From a checkpoint of a small CTC audio transcriber: batches of 64.
Rows from block 3 of a small CTC audio transcriber, named by matrix and row number. Rows with one number belong to one neuron. Each number is 128 + 24 x the weight over its row's rms, rounded and kept within 0 to 255. All counts start at 0.
After each neuron's rows are labels from the 100 clips, of 14976, where the neuron reaches its highest value: "responds to" is what is common among them; "loudest" is the band of the loudest frequency at the time of the peak. Only what is clearly more common there than usual is listed. The data: read English sentences (LibriTTS-R).
# fc1: MLP up (model.blocks.3.mlp.fc1.weight, 768x192), inputs 144-191
# fc2: MLP down (model.blocks.3.mlp.fc2.weight, 192x768, transposed), outputs 144-191

fc1.463 [173  77 147 126  93 122 150 149 128 139 119 173 127 114 107 160 118 127 100 145 127 107 128 104 136 108 146 110 124 137 106 133 130 113 113 145 124 123 167 126 102 130 121 149 103 142  81 111]
fc2.463 [120 119 123  96 102 115 158  70 133 149 135 170 136 103 149 129  92 105  97 155 109 159 112 111 100 120 120  82 111 200 148 127 157  91 134 156 151 119 115 125 126  73 137 111  92 144 131 128]
responds to: the word "she"
loudest: 2000 to 4000 Hz

fc1.685 [189 102 105  98 152 161 129 104 133 125 142 136 144 122 134 116  81 116 153  87 145 152 102 136  84 154 153 134 117 128 152 112  99  94 133 140 135 113 132 134 124  96  90  90  98 125 121 106]
fc2.685 [135 105 140 141 139 135 145 165 100 133 146  92  79 127 118 111 145 133 119 132 141 136 124 123 116 187 160 164 145 123 171 114 145  86 135 123 143 152 154 128 119 158 109 138 109 117 103 140]
responds to: voice: male
loudest: 250 to 500 Hz

fc1.256 [138 110  99 140 119 148 132 137  68 135 113 168  76 139  78 124 121 150 193 141 147  97 126 142 121 142 141 103  81 107 149 149  98 133  85 161 114  98 150 150 105 152 131 128 123  90 109 127]
fc2.256 [127 126 118 170 119 118 149  96  98 142 141 197 106 114  95 141 112  79 132 146 155 125 168 117 131 139 116 119  88 144 104 130 156 120 103 157 114 129 117  81 142 133 149 113  79 118 116 143]
responds to: the word "be"
loudest: 250 to 500 Hz

fc1.16 [136 111  80 112 128 152 132 114 103 129 149 113  88 137 105 132  88 140 176 137 137 142 131 101 132 143 112 123 106 145 107 141 130 121 122 157 114 113 125 118 113 124 110 121 103 144 130 125]
fc2.16 [139 125 141 161 144  95 109 121  85 142 136 114  91 124 124 142 119 145 124 140 158 156 148  97 147 166  83 152 114 167  99 108 127 123 119 111 152 134 128 109 121 130 130 169 112 106 119 138]
responds to: the word "but"
loudest: 250 to 500 Hz; 500 to 1000 Hz

fc1.311 [119 107  93 137 136 152 100 135 130 158 111 107 128 136 127  71 127 132 168 152 110 115 113 141  81 132  97 135  88 128 134 128 136 117 106 127 156  85 102 140 122 113 120  88 110 121 133 137]
fc2.311 [138  99 145 118 141 106 144 127 134 123 166 120 136 112 148 131 130 105 135 146 103  90 148 141 127 136 143 139 124 148 172 117 135 135  78  87 129 120 135 133 103 134 156 120 115 152  92 138]
responds to: voice: male
loudest: 250 to 500 Hz; 500 to 1000 Hz

fc1.309 [127 120 141 138  86 159 149 104  89 141 131 149  91 109 142 111  95 165 169 127 139 132 149 139 126 125 157 121  87 125 134 151 110 136 113 162 134 111 183 127 119 112 114  87 116 145 112 118]
fc2.309 [127 140 127 148  77 122 147 105 102  96 145 186 143 108 128 167 105 149 141 147 168 141 174 154 132 137 159  99 103 140 131 167 149 170 115 184  96 124 105 129 143 122 161  96 105 123 136 118]
responds to: the word "be"
loudest: 250 to 500 Hz

fc1.363 [ 97 116 143 155  55 123 114 176 141 125 110 128  95 134 139 153 146  98 133 123 117 112 150 186 100 123 126 124 119 127  88 173 139 144 115 126 133 112 102 123 173 151 157 114 139 119 146 133]
fc2.363 [102 100 148 132 163 123 136 185 124 130 134 130 165 137 117 137 131  66 128 116  94  86 155 146 128 128 155 130 120 147 136 125 100 152  96 102 125 113 135 104 142 124 162 129 136 124 153 130]
responds to: voice: male
loudest: 4000 to 8000 Hz

fc1.110 [151  88 115  67 104 120 138 118 116 118 111 136 172 132 121 179  90 137 106 130 128 131 152 134  64 149 144 123 145 137  98 178 150 122 126 181  91 103 103  96 144 147  83 139  84 146 124 119]
fc2.110 [148 130 135 119 131 112  97 180  96 125 152 111 107 169  85 141 134 144 131 138 125 113 141 127 115 146 143 114 125 135 140 125 154 133 111 147 130 119 103  93  96 115 103 152  56 124 132 122]
responds to: the word "the"
loudest: 250 to 500 Hz

fc1.700 [127 118 123 149 123 147 141 117 139 157 100 120  68 118 158  90 113 135 143 141  89 117 120 122  75 130 133 130 123 141 140 124 140 122 107 152 142 126  98 129 121 178 113 104 154 137 123 149]
fc2.700 [ 95 121 137 114 116 147 107 142 164 164 130 124 150  96 146 115 188 162 126 102  89 119 117 134  89 145 169 137 146 128  84 112 161 118 134 127  92 120 132 142 141 121 103 132 128 124 142 132]
responds to: the word "it"
loudest: 250 to 500 Hz

fc1.176 [ 98 107 136 152  83 115 112 179  99 133 110 175  77 124 126 141  83  96 129 155 126 111 125 146 142 121 129 103 117 113 106 110 142 129 115 121 153 115 140  94 144 129 140 104  96 158 129 128]
fc2.176 [135 101 144 101 103 122 149 108  94 120 147 150  89 119  82 130 109  74 113 140 120 113 121 142 157  93 119 116 108 110 143 121 153  94 107 122 117 142 112  82 114  88 123 119  91 154 116 133]
responds to: the word "she"
loudest: 2000 to 4000 Hz

fc1.519 [144 130 116  91 146 133 135 146 126 127 120  93 156 177 116  81 141 143 137 114 141 142 151 159 107 181 111 118 159 111 130 134 118 125 118 134 143 118 103 106 153 124 152 123 140 162 115 141]
fc2.519 [128 131 143 149 148 120  96 145  81 143 150 121 119 112 110 124 144 109 102 134 130 160 142 107 142 129 166 147 146 132 182  89 152 143 108 133 152 108 111 127 105 181 144 122 130 145  99 126]
responds to: the word "for"
loudest: 250 to 500 Hz

fc1.442 [132  92 123 115 110 121 164 166 125 142 125 170 129 128 104 130 140 105 129 152 142 126 159 142  95 118 161 136 112 141 126 130 132 134 122 146 141 127 146 107 148 126 143  94 126 151  98 124]
fc2.442 [ 86 111 173 141 132 115 131 136 118 113 118 117 148 130 143 143 142 110 102 133 144 132 135 160 145 122  93 103 101 157 138  76 145 138 144 145 109 124 126 100 116  73 122 155 132 139 158 146]
responds to: the word "all"
loudest: 250 to 500 Hz; 500 to 1000 Hz

fc1.697 [130 120 137 112 124 135 140 145  51 145 128 175 136 119 101 110 102 145 203 136 138 114  92 113 130 144 153 124  94 137 106 104 102  80 126 107 172  88 130 119 105  93 120 118  92 122 115 120]
fc2.697 [120 134 131 106 129 118 131 162 140 135 155 118 137 138 148 127 148 110 124 150 112 111 152 135 116 138 160 151 148 148 164 135 120 110  97 106 107 129 147 130  77 167 131 136 102 143  93 119]
responds to: the word "she"
loudest: 2000 to 4000 Hz

fc1.302 [140  69 134 153  99 163  91 156 121 138 128 165 113 142 166 147 112 115 159 146  88  93 135 161 117 128 101 107 125 141 100 121 138 121  95 124 163 136 130 104 144 144 161 128 127 119 150 153]
fc2.302 [ 96 136 129 154 125 120 154 129  79 135 123  90 129 138 117 150 136  84 132 139 142 112 106 115 113 102 151 155 125 143 142  90 119 153 166  89 158 105 109 136 144 108 158 156 143 134 134 137]
responds to: the word "that"
loudest: 4000 to 8000 Hz; 2000 to 4000 Hz

fc1.586 [ 87 116 125 178  96 113 146 122 131 149 160 138 163  63 150 114 139 149 167 128 105 103 119 133 129 140 159 119 106 132 111  95 111 158 107 110 112 133 108 146 134 151 147 102 115 103 120 134]
fc2.586 [ 93  88 147 153 142  81 143 176 111 117 102 176 169 114 122 125 166 139 139 125 137 150 119 132 162 120 127  69 115 161 103  96  93  79 157 106 112 109 140 106 140 156  98  98 127 108 134 125]
responds to: voice: female
loudest: 250 to 500 Hz

fc1.444 [151 100 113 120 119 185 127 128 118 111 124 114 105 162 108 121 134 158 197 125 127 126 162 204 147 168 124 115 140 101 126 163 111 111 102 139 144 131 117 133 130 117 154  93 150 123 135 144]
fc2.444 [114 112 112 149 118 135  92 152 108 139 127 152 149  85 143 113 155  97 137 137 124 138 144 171 124 126 123  86  95 119 122 116 136 160 136 118 137 159 118  87 144 145 123 103 141 125 171 152]
responds to: voice: female
loudest: 2000 to 4000 Hz

fc1.24 [124 150 101  92 132 154 137 128 141 142 115 128 126  72 124  87 101 139 128 119 157 145 127 136 176 109 103 138 133 127 112  87 115 140 151 134 125 121 142 143 109 117 111 120  94 172 103  93]
fc2.24 [115  95 152 133 118 128 107 204 137 146 133 100 126 106 172 100 139 103  73 131  96 133 138 155 149 147 146 131 133 130 127 131 148 132 169 108 154 163 135 129 150 147 141 140 100 184 114 123]
responds to: the word "we"
loudest: 250 to 500 Hz

fc1.695 [134 141 129 145 139 139 167 109 153 142 110 102 111  98 117 181  84 120 122 156 137 115 108 138  93  79 113 135  90 156 162 165 127 126 104 104 161  91 130 119 112 143 102 120  99 169 111 113]
fc2.695 [123 130 107  88 144 147 136 114  63  81 148 119 151 148  85 167 124 168 152  84 150 101 124 128 142 127 182 101  89 118 185 152 116 133  78 128 117 112 134 132  92 134 111 129 140 116  92 118]
responds to: the word "i"
loudest: 500 to 1000 Hz

fc1.53 [114 164  68 119 146 152 124 155 140 140 111  98 118 138 116  99 140 163 148 120 157 111 135 122 134 151 119 136 133 126 123 150 114 110 133 108 126  93 124 150 124 115 115 130 133 124 131 138]
fc2.53 [103 131 137 156 159 128  56 152 101 184 130  64 112 124 138 116 153 111 107 145 123 128 132 133 167 149 113 112 162 126 140 118 155 150 121 134 118 151 112 127 106 163 137 165 129 140 137 149]
responds to: the word "for"
loudest: 250 to 500 Hz

fc1.218 [ 89 111 114 140  94 110 135 149 105 143  83 149 113 116 105 108  82 118 161 142 143  88 143 134 149 120 114 128 114 120  83 140 122 114  90 114 134  81 123 126 138 103 141 115  84 140 129 126]
fc2.218 [ 89 110 155  86 101 111 145 129  95 152  83 129 108 145 105 123 118 139 129 131  83 122 112 124 161 123 128 125 151 124 111 154 152  97 139 127 154  99 113 130 111 105 108 129  88 134 107 116]
responds to: the word "she"
loudest: 2000 to 4000 Hz; 4000 to 8000 Hz

fc1.628 [133  95 129 124 105  95 162 102 172 148 120 195 110 110 156  99  79  81 111 151 137 130 133 161  81 109 105 131 133 141  92 110 154 144 151 150 155 133  93 110 148 140 128 102  81 157 125 103]
fc2.628 [125 128 123 134 103 128 117 142 116 117 137 118 128 114 131 160 176 115 133 147 125 129 162 140 116 129 113  93 120 150 138 113 144 131  96 127 135 130 120 140 108 144 132 115 149 145 139 139]
responds to: voice: male
loudest: 500 to 1000 Hz

fc1.648 [151 110  77  96 150 177 129 158 108 131 132 131 118 144 120 121 107 125 136 116 110 124 108 126 115 130  91 103 120 110 188 139 111 141 103 133 118  98 159 134  97 157 103 121 118 108 112 118]
fc2.648 [131 130 148 134 182 144 127 149  88 150 155 106  89 163 103 121 126 108 131 137 135 112 132 143 123 151 120 111  96 153 172 122 139 105 108 138 124 154 143  97 107 150 104 148  89 120 108 103]
responds to: the word "be"
loudest: 250 to 500 Hz

fc1.350 [141 113 106 132 130 135 147 136 106 153 117 177 129 141 138 136 110 132 166 145 131  91 130 131 119 137 156 119 106 121 145 140 113  90 121 129 175 108 107 150 140 128 110  94 114 130 125 117]
fc2.350 [130 105 120 140 127  92 141 114 141 130 128 136 117 147 176 156 155 123  86  95 151 153 132 115 133 166 169 165 163 123  90 110 143 131 128 110 180 133 122 108 148 120 145  75 117 133 146 120]
responds to: voice: male
loudest: 500 to 1000 Hz

fc1.100 [140 126 127 125 125 179 119 143 125 140 110  96 110 144 158 119 113 123 169 122 105 100 126 137 101 131 107 102 140 125 132 146 140 103  98 124 193 109 110 131 133 142 148 106 155 127 136 150]
fc2.100 [123 135 151 140 135 121 118 105  96  97 145 103  96 108 108 107 161 122 141 148 110  96 134 132 112 100 145  97 107 125 181 111 178 154 106 111 124 115  78 115  91 122 127  96 107 184 126 138]
responds to: the word "but"
loudest: 250 to 500 Hz

fc1.275 [153  82 103 119 135 151 115 128 116 149 149  88  99 117 174 119  95 110 136  99 119 149 107 114  88 164 142 124 130 134 123 105 108 112 131 164 118 100 131 135 143 107  80 110 123 153 147 140]
fc2.275 [101 131 107 149 152 161  95 140  91 144 128  48 118 135 111 125 144 116 102 118 149 150 157 124 122 159 136 134 118 137 131 132 165 100 144 135 160 134 138 149 135 193 130 166 151 146 138 150]
responds to: the word "which"
loudest: 250 to 500 Hz

fc1.738 [119 112 135 135 134 122 120 132 141 169 155  97 136 101 165  87 120 151 176 133 139 131  93 138 108 162 121 120 118 161  92  99 100 116 146 130 122 124 146 134 150  97  89 145 123 131 118 134]
fc2.738 [121  77 123 171 122 108 129 144 141 117 117 104  99 104 129 112 156 117 107 152 120 154 170 114 118 126 136 111 147 147 174 114 142 125 148 124 132 146 160 110 114 144 166 134 101 145 138 147]
responds to: the word "was"
loudest: 250 to 500 Hz

fc1.723 [168  66 183 119 153 121 131 113 124 150 140 200 133 125 155  88  96  97 163 142 113 103 109 200 118 130 133 132 105 132 137 117 121 118  81 111 172 119 153 131 135 109 121 100 116 170 127 150]
fc2.723 [169 105 143 122 128 114 107 133  89 153 157 117  76 108 146 123 119  67 103 155  86 122 150 175 130 139 140 153 118 148 127  95 159 103  93 122 164 133 120  90 143 111 119 125 100 153 111 147]
responds to: the word "she"
loudest: 4000 to 8000 Hz; 2000 to 4000 Hz

fc1.405 [114 137  89  82 134 186 126 169 119 131 106 100 143 150 131 132 148 149 146 106 136 117 120 158  75 142  79 118 126 131 107 152 139 150 110 131 129 114 111 126 114 199 114 153 140 113 131 147]
fc2.405 [111 146 168 124  92 119 107 161 104 142 130 133  99 136  93 144 142  81 116 138 104 102 115 117 124 103 120 109 167 129 122 142 180 160 128 106 131 132 101 131  96 159 126 120 134 145 134 108]
responds to: the word "the"
loudest: 250 to 500 Hz

fc1.198 [135 117 133 127 141 171 105 125 101 120 148 109 118 111 132 134  69 132 153  96 128 135 104 177  95 140 110 128 110 121 137 152 101 135 130 133 145 127 126 106 136 118 101 105  92 159 145 115]
fc2.198 [132 152 125 157 122 125 111 149 108 103 149  92 116 157 106 132 128 122 105 156 177 136 171 118 109 166 137 163 153 115 148 121 130 149 121 145 115 122 150 117 116 146 147 164 119 142 108 119]
responds to: the word "the"
loudest: 250 to 500 Hz

fc1.60 [147 100  88 135 100 117 133 144 135 150 131 194 101 117 116 150  95 120 155 137 134  99 126 109 133 142 157 142 106 110 123 131 107  98  84 126 108  94 149 138 108 109 116 111 103 117 102 121]
fc2.60 [ 99 110 119 139  98 128 147 114 139 160 128 145 114 147 137  70  92 122 139 126 122 160  92 109 127 128 159 160 121 144 133 147 126 129 141 150 133 123  91 131  99  75 124  96  91 149 130 101]
responds to: the word "she"
loudest: 2000 to 4000 Hz

fc1.475 [120 134 130 121  92 169 154 128 167 127 110 116 101 153 117 141  82 127  79 128 147 128 147 132 139 120 103 130 155 113 101 129 125 154 122 150 120 105 172 108  93 147 122 144 124 158  99 112]
fc2.475 [ 82  93 162 157 113  95 104 175 127  84 139 137 119 140 149 121 131 153 115 149 134 126 129 112 161 176 159 113 104 110 145 127 134 144 119 141 139 134  84 128 116 136 151 137  92  76 126 126]
responds to: the word "we"
loudest: 250 to 500 Hz