From a checkpoint of a small CTC audio transcriber.
Data: trained on read English sentences (LibriTTS-R), 15625 training examples.
Rows from block 3 of a small CTC audio transcriber, named by matrix and row number. Rows with one number belong to one neuron. Each number is 128 + 32 x the weight over its row's rms, rounded and kept within 0 to 255. All counts start at 0.
After each neuron's rows are labels from the 100 clips, of 14976, where the neuron reaches its highest value: "strongest on" is what is common among them. Only what is clearly more common there than usual is listed. The data: read English sentences (LibriTTS-R).
# fc1: MLP up (model.blocks.3.mlp.fc1.weight, 768x192), inputs 144-191
# fc2: MLP down (model.blocks.3.mlp.fc2.weight, 192x768, transposed), outputs 144-191

fc1.193 [116  92 138 133  95 151 164 152 157  95 136 189  78 135 102 192  64 136 144 133 166 111 145 141 134 161 181 131 125  99  30 131 121  97 123 114 159 101 125 108 151 110 107 109  94 139  85  97]
fc2.193 [175 116 129  97 103  97 116 140  92 133 156 121 105 124 128 132  99 119 117 144 146 156 182 192 141 187 151 172 148  76 111  68 119 148 180 111 150 158 181  96 132  68 125 120 114 141 135 131]
strongest on: the word "for"

fc1.125 [164  75  83 127  94 117 103 117 139 134 114 121 162 138 125 126 117 159 132 125  89 129 100 107   0  95 141 115 122 160  84 166 135 144 113 151 120  76  96 159 140 136 104 149 101  77 145 127]
fc2.125 [149 136  90 142 186 134 119 106 107 160 159  91 115 120  75 132 127 113 161 148 128 131 151 182 137 166  81 176 164 122 151 111 139  99  77 155 125 133 114 102  82 131 101 103 106 150 113  97]
strongest on: the word "the"

fc1.699 [127 118 112  90 195 151 127 155 179 129 131  90 155 136 143  79 120 172 120 162 106 116 146 116 162 176  83 132 148 105 134 113 134 141 100 110 145 120 184 122 135 119 140 139 121 124 105 119]
fc2.699 [160 137 162  98 184  92 168 143 175 136 171 100 104 106 175 109 144  97  52 142 108 144 139 143 132 141 111 168 187  84 174 105 137 165 118 148  93 141 165  89 106 177 168 133 153 175 117 113]
strongest on: voice: male

fc1.301 [112  85 161 139 172 129 162 171  97 158  83 154 141 130 136  67  98 138 151 118 125 103 145 161 160  92  97 124  89  60  99 129 114 144 134 111 166 136 125 152 170  98 149 108  82 161 113  89]
fc2.301 [138 159 103 102 140 179 145 173 188 113 151 130 116 118 169 179 147  97 113  87 119 122 173 176  51 143 140 157  84 123 107 149 158 103 104 151 128 179 147 108 125 181 139 111 147 145 105 146]
strongest on: the word "me"

fc1.729 [119 129 112 136  99 159 128 146  97 131  60 162  22 121 100 118  55 104 144 150  93 109 115 178 141 108 116  73 116 112 134 169 122 107 121 132 166  54 183 121 143  90 117 147  80 170  96  93]
fc2.729 [134 131 140  99 137  98 135 175  87 159 120  93 118  94 103  64 106 100  93 172  79 151 115 116 166  74  41 130  73 115 183 153 189 174  99 118 117 158  75 120 111 175 144  93 103 166 122 112]
strongest on: the word "she"

fc1.594 [153 141  96 128 121 179 118 172  80 101 102 104  33 102  93  91  64 149 125  88 135 134 135 187 137 180 127 153 129  77 123 143  94 115 117 153 151  79 212 150 124  89 119 125  65 155  98  90]
fc2.594 [ 73 146 133 116 166 115 164 164  84  69 126 101 156 129 151  59 113 118  93 177 163 136 168 111 130 136  54 144 105 108 177 155 105 150 144 135 107 125  54 158 133 192 152 134  90 167  78  85]
strongest on: voice: female; the word "be"

fc1.731 [106 158  90 108 146 175 153 177 214 153 120 137 139 118 149 123 132 129 151  96 159  95  96 171  67 123  96 116 151 151  93 147  97  91 115 120  94 103 116 176 129 151  85 159 145  82 121 117]
fc2.731 [ 67 164  86  97  82 134 139 107 107 136 150 186 141 128 118 152 123 110 122 122 112 188  95  99 129 103  88 119 172 158 111 119 181 160 120 198  97 139 108 129  59 108 112 126 178 158 141 137]
strongest on: the word "and"

fc1.413 [ 92 121 130 120  61 120 130 224 152 124 125 180 114 129  91 152  80  63  92 168 133  98 133 124 153 142 110 119 129 108  54 116 150 148 108 121 132 131 159 105 145 124 153 123 103 140 146 143]
fc2.413 [142  87 168  90 131  85 157 133 114 119 148 160  92  93 102 156  72  68  51 156 156 103 146 182 106 122 130 137 128 107 134 114 129  96 106  99 118 146 161  11  99 107 135 184  76 143  94 120]
strongest on: voice: male

fc1.152 [107 125 135 141 144 176 154 172 166 143  76  63 120 174 154  62 122 142 112  96 137  85 144 126 108 120  71 155 134  66 132 165 141 152 111 113 110  64  90 118 178 112 122  99 111 145 131 160]
fc2.152 [123 140 142 188  72 107 127 119 166 171  87  63 126 105 144 122 144  75 101 101  84 130 115 157 116 126 170 168 161  65  99 103 208 169 113 111 137 115  68 126 150 129 186  82 133 166 143 189]
strongest on: the word "and"

fc1.48 [160 101 165 144 128 121 179 126 111 162 121 116 136 133 163 145 123 116 136 164  96  97 166 155 108 134 102 110  88 118 148 155 110 184  87 136 102 122  96 162 143 192 139 109 135 122 129 124]
fc2.48 [206 139 117  96 164 154  70  99  45 144 137  98  88 157 105 149 158 141 127 113 129 116 152  96 158 153 131 143 138 157 108  98  96  68 162 107 132 108 150 129  94 136  88 154 123 100 118 132]
strongest on: the word "he"

fc1.535 [123  53 134 169 152 127 120 139 117 143 118 187 176 141 144  82  99 111 185 171  82 106 121 205 119 130 154  86 102  96 128 132  92  92  52 116 123 149  73 111 149  79 145  88 108 120 150 151]
fc2.535 [ 98 134 122 108 160 144 117 119 117 134 107  84 108 133  74 111 167 118  94 141 157 118 172 105 137 110 141 105 186 154 128 132 137  91 125 120 147 120 124 107  89  88 117 181 125 189 136 173]
strongest on: the word "she"

fc1.503 [180  77 154  58 102 125 162 151 168 163  99 145 157 176 174 129 101 101 156 142 105  83 146 217 103 127 108 134 143 123 127 184 132 143  72  99 128 157  78 154 154 128 173 110 147 166 143 160]
fc2.503 [128 153 116 132 179 147  96 154 113 207  97  49 117 129 105  62 119 121 178 149  90 145  88 181  49 128  92 114 106 153 189 166 172 113 123 123 105 118 121 157 120 109 164 147 167 143 160 194]
strongest on: text has "she"

fc1.650 [123 110 109  86 186 144  94  85 105 150  77 149 117  69 130 106 111 157 143 124 149  97 143 192 141 115 139 103  89 122 132 160 121 146  98 147  90  94  79 121 141 171 146 110 107 126  57  95]
fc2.650 [ 60 151 138 171 111 129  81  79 165 111 174 119 121 105 129 124 123 153 157 126 139 162 139 108 136 127 130 153 174 103  93 120  96 130 157 154 138 162  71 127 204  81  76  90 139 129 169  83]
strongest on: the word "but"

fc1.641 [172 122 155 148 139 140 123 117 139 100 140 137  85 118 119 150 118  86 117 111 100  74 131 175 122  50 119 138  63 110  89 143 153 147 140  74 171 132 150 119 135 115 132 124 109 136 105 102]
fc2.641 [168 130 132 153 161 155 103 158  53 106 161  89 104 152  83 152 157 143 137 134 129 109 161 168 145 115 141 164  75 175 160  96 177 117 102 146 129 179 138  96  78 171 100 119 119 113 121 100]
strongest on: the word "him"; the word "his"

fc1.130 [145 120  95 111 131 171  98 105  89 113 166 125 153 102 157 106  88 131 155  92 135 147 123 173  53 159 160 141 110 115 178 153 114 120 125 151 128 104 118 125 155  82  82  83  75 158 145 109]
fc2.130 [126 124 151 169 140 120 122 134 111 119 160  67  85 150 113 108 149 142 104 186 165 130 155 138 120 201 168 186 174  99 157 145 158 113 108 146 102 147 145 136 125 161 151 168 121 123  75 124]
strongest on: the word "the"

fc1.454 [118  65 103 105  95 138 124 131 154 156 139 125 210 144 161 116 108 139 158  86 133 152  92 186 162 152  78 136 142  93 125 110 104 178 165 150 126 115 112 101 170 105 161  57 141 124 117  96]
fc2.454 [130 112 121 139 131 116 164 115 102 128 145 111 135 103  92 148 149 104 102 125 144 183 138  85 119 126 169 118 111 195 173  55 137 116 173 116 153 156 222 111 123 180 122 130 114 145 134 151]
strongest on: the word "was"

fc1.359 [ 72 120 109 185  72 116 111 118 137 145 145 131 129 100 123 210 105 104  91 139 113 101 139  59 152  99 130 107  98 160 127 160 132 148  94 105 129 120 117  96 110 110 149 143 121 124  97 124]
fc2.359 [139 102 138  90 109 142 155 103 101 102 148 100 106 152 138 193 140 155 125  61 122 137 145 120 118 137 143 159 142 138 121 119 146  97 137 146 123 152 145 115  60 131  75 132 133 127 135 122]
strongest on: the word "he"; the word "his"

fc1.341 [146 128 139 159 121 136 108 164 114 163 110 164  57 105 122 168  59  98 113 152 109 102 112 133 181  84 123  77 105 131  57  93 118 121 122 120 161 100 168 106 147  96  92 139  96 176 103 103]
fc2.341 [148 136 137 121 111 132 106 130 119 128 155 131 145 123 113 129 124  98  91 168 127  97 116 121 190 121 108 116  85 136 151 131 159  92 106 146 105 165 102  85 129 132  95 123  86 199 124 131]
strongest on: the word "had"

fc1.332 [150  78 140 145  87 131 124 137 116 167 134 197 140 118 152  77  61  91 171 146 115  95 101 137  70 104 132 141  61 151 114  95 120 113  92 111 189  74 152 144 126 157 111  89 105 144 136 138]
fc2.332 [126  76 162 115  99  97 124 177 128 140 134 129 129 117 156 122 116  76 100 149  88  96 172 170 105 143 152 140 131 162 124  96 173 118 106 104 123 124 129  82 141 100 127 116  81 137 100 159]
strongest on: the word "was"

fc1.20 [119 130  35 172 154 118 152 115 140 150 113 118  51  90 104  90 111 126 194 142 130  73 116 119 157 121  96 137 131 150 129 114  96 139  98  70 181  82 164 124 126 107 152 113 104 140 111 117]
fc2.20 [158 110 153 109 159 117 120 116  92  86 149  81  91 133 135 132 109 135 143 145 194 157 129 118 177  87 129 157 121 144 125  58 137 137 175 123 123 114 167 122  61  90  86 151 149 162 120 153]
strongest on: the word "you"

fc1.686 [ 98 101 149 111 147 162 145 118 123 151 137  83 109 136 148 135 143 181 187 168 120 100 132 149  94 161 139  77 103 150 151 167 112 107  95 106 169  81 103 130 137 108 125 135 156 130 114 159]
fc2.686 [ 91 146 159 170  62 155  98 110  90  46 150  91 158 108 103 108 128 113 139  99 158  81 132 158  78  88 152  77 102  68 194 152 158 183  92 151 136 138  72 116 130 143 161  84 154 156 159 136]
strongest on: the word "not"

fc1.105 [189  93 114 146 133 135 177 140 127 124 143 120 106 153 132 118  50 114 156 101 105 142 108 128  79 158 153 129 133 101 114 146  81 108 139 160 124  71 123 132 135 106 111  80  56 109  95  34]
fc2.105 [152 137  89 152 159 128 167 151  70 125 152  25  64 142  99  95 153 118  87 151 115 173 201 122 161 178 128 194 127 118 166 126 171 142 156 167 123 186 168 124 108 176 123 147 151 177  84  92]
strongest on: the word "be"

fc1.415 [ 65 154 125 153  96 139 183  80 128 136  90  64  68  79 114  78 116 170 215 135 153  98 135  96 119 116 111 128  96 140 153 129 127 121  76 161 142 120 118 154 132 175  93 109 148 150 106 158]
fc2.415 [ 75 150 111 171  73 130 118 106 128  80 157 175 170 118  84 163 142 143 115 138 156 111 157  93 134  83 171 134 120 106 125 173 151 219 139 117  78 181  97 117 175 150 148  82 174 156 142 129]
strongest on: the word "and"

fc1.690 [197 175 120  73 142 196 144  80  87  86 136  95 165 135 181 133 151 130 114  92  96 115 166 170 138 149 124 169 168  71 176 145 132 162 123 103 133 150  80 134 129 124 208  86 138 153 116 114]
fc2.690 [ 97 171 110 177 159 155 105  94 115 144 150  73 167 130 126  90 158 119 122 137 128 141 147 118 179 163 120 147 157  77 183 138 146 168 128 113 136 145  65 115 101 152 198 170 134 126  92 107]
strongest on: voice: female

fc1.673 [122 116 163 135 122 160 163 159 138 113  85 129  78 156 117 109  78 141 141 139 117 112  98 174 185 132 108  82 140  80 153 132 101 119 123 121 173 126 152 106 142  91 116 130 130 182 102 115]
fc2.673 [128 143 172 145 177 101 145 151 128 174 137 100 116 134 108  81 171 119 125 205  95 123 148  75 141 108 104  88  47 183 177 157 197 104  88 127 114 171 110 109  91 162 111 164 115 102 115 134]
strongest on: the word "she"

fc1.345 [158 146 119  77 104 173 180  80  96 128 118 168  73  84 147 142  85 111 149  94 158 112 149 192 104 150  98  72 146 131  99 134 115 146 132 124 145 113 184 136 122 114 133  62 141 203  87 106]
fc2.345 [160  91 143 159  76 109 128 146 108  65 159  99 152 116 105 153 169 113 103 150 137 168  81 133 136 116 141 177 117 114 159 100 127 133 223 128 158 161 137 125 130 192 135  86 155 161 117 113]
strongest on: the word "he"

fc1.358 [204  90 139 119 135 194 139 142 137 132 171 165 122 139 188 114  63 110 148 112  93 126 104 201  57 152 104 115 126 120 130 130  96  93 113 140 159 121 112 126 138 142 106  93 109 148 100  78]
fc2.358 [123 103 136 150 174 133 167 180 129  88 158  64 116 175 116 125 141 133  66 141 149 140 166  83  89 140 148 165 149 111 162 120 166 104 144 136  82 149 195 107 123 159 113 180 121 157  60 101]
strongest on: the word "the"

fc1.151 [186  19 168 132 137 143 110 128 110 149 154 123 141 115 166  99 130  81 159 134 118 102  87 164 118 142 119 147 101 139 131  96  94 117 107 111 199 122 187 119 162 108  84 108 136 184 139 165]
fc2.151 [137  72 151 129 142  86 115 132  97 147 184 121  86  90 106 137 131  66 118 163 112 127 148 170 128 169 162 163 101 149 176 105 136  94  66 143 143 136 125  92 125 103 113 109  50 148  92 115]
strongest on: the word "was"

fc1.346 [123  68 142 163 112  93 139 149 151 141 134 172  80 206 132 166  95  77  89 103 104 152 114 145  80 159 122 153 126  88 123  98 150 139 124 170 119 163  94  88 177 161  76  92 140 120 156 136]
fc2.346 [129 139 159 124 134 137 107 118  90 135 126  54 137 159 100 164 169  99 150 123 129 134 169 134 144 172 185 105 133 128 186 115 150 111 113 149 153 140 154 118 121 182 151 148 139 157 135 171]
strongest on: the word "her"

fc1.435 [137 114  66 182 144 127 105 137 152 182 141 131 229 119 115 118 149 191 155 145  87 110 132  73  76 185 139 142 117 163  86 122 105 120  96 132 109 100 134 151 102 132 155  92  87  59 103 109]
fc2.435 [ 93 195 145 152 137 103 116 161  80 126 144 141 164 122  72 153 192 111 201 143 148 140 136  88 124 111 167 140 146 179 165 114 108 138  94 144 118 129 107 147  54 187 137 112 166  93 110 132]
strongest on: the word "i"

fc1.173 [148 112 111 202 127 134  41 100 122 167 111 101 100 108  92 123  91 133 176 144 140 100 135 104 187 134  97 114  86 188 110  92 110 116 122 107 165 149 178 126 139  86 136 137 124 161 150 162]
fc2.173 [147 142 150 195 139 178 103  87  83 135 129 136  62 177 167 121 100  93 148 135 183 109 136 150 230 140 104 166 118  99  90  90  93 144 122 143 146 121  90 153 152 157 142 181 125 174 120 112]
strongest on: the word "be"

fc1.704 [156  91 115  59  98 133 155 175 116 122 160 166 151 133 131 101 124 149 179 172  90 140 139 143  54 189 164 109 169 139 148 156 123 132 125  93 145 103 135 121 117 116 142  84 103 118 138 158]
fc2.704 [ 93 129 165 186 166  72 109 158 105 124 151  82 137 102  96 127 163  87 145 159 115 124 139 132  53 133 208 115 129 131 230  46 152 116 108  86 133  82 129 125 101 141 133 119 101 140 109 149]
strongest on: voice: female

fc1.491 [137 126 220 139 173 128 181  87  78 111  96 153 191 152 133  46 125 117 140 141 121  99 145 117 133 130 148  97 106 113 160 143  82 126 106 138 114 115 119 132 161 152 134  99 116 101  79  85]
fc2.491 [172 104 104 134 208 126  98  94 179 150 112 130 118 130 167 118 140 138 167 126 135 111 151 153 132 131  93 194 153  85  82 139  77  79  90 120 180 132 177 168 113 125  97 165 158  92 139 125]
strongest on: the word "she"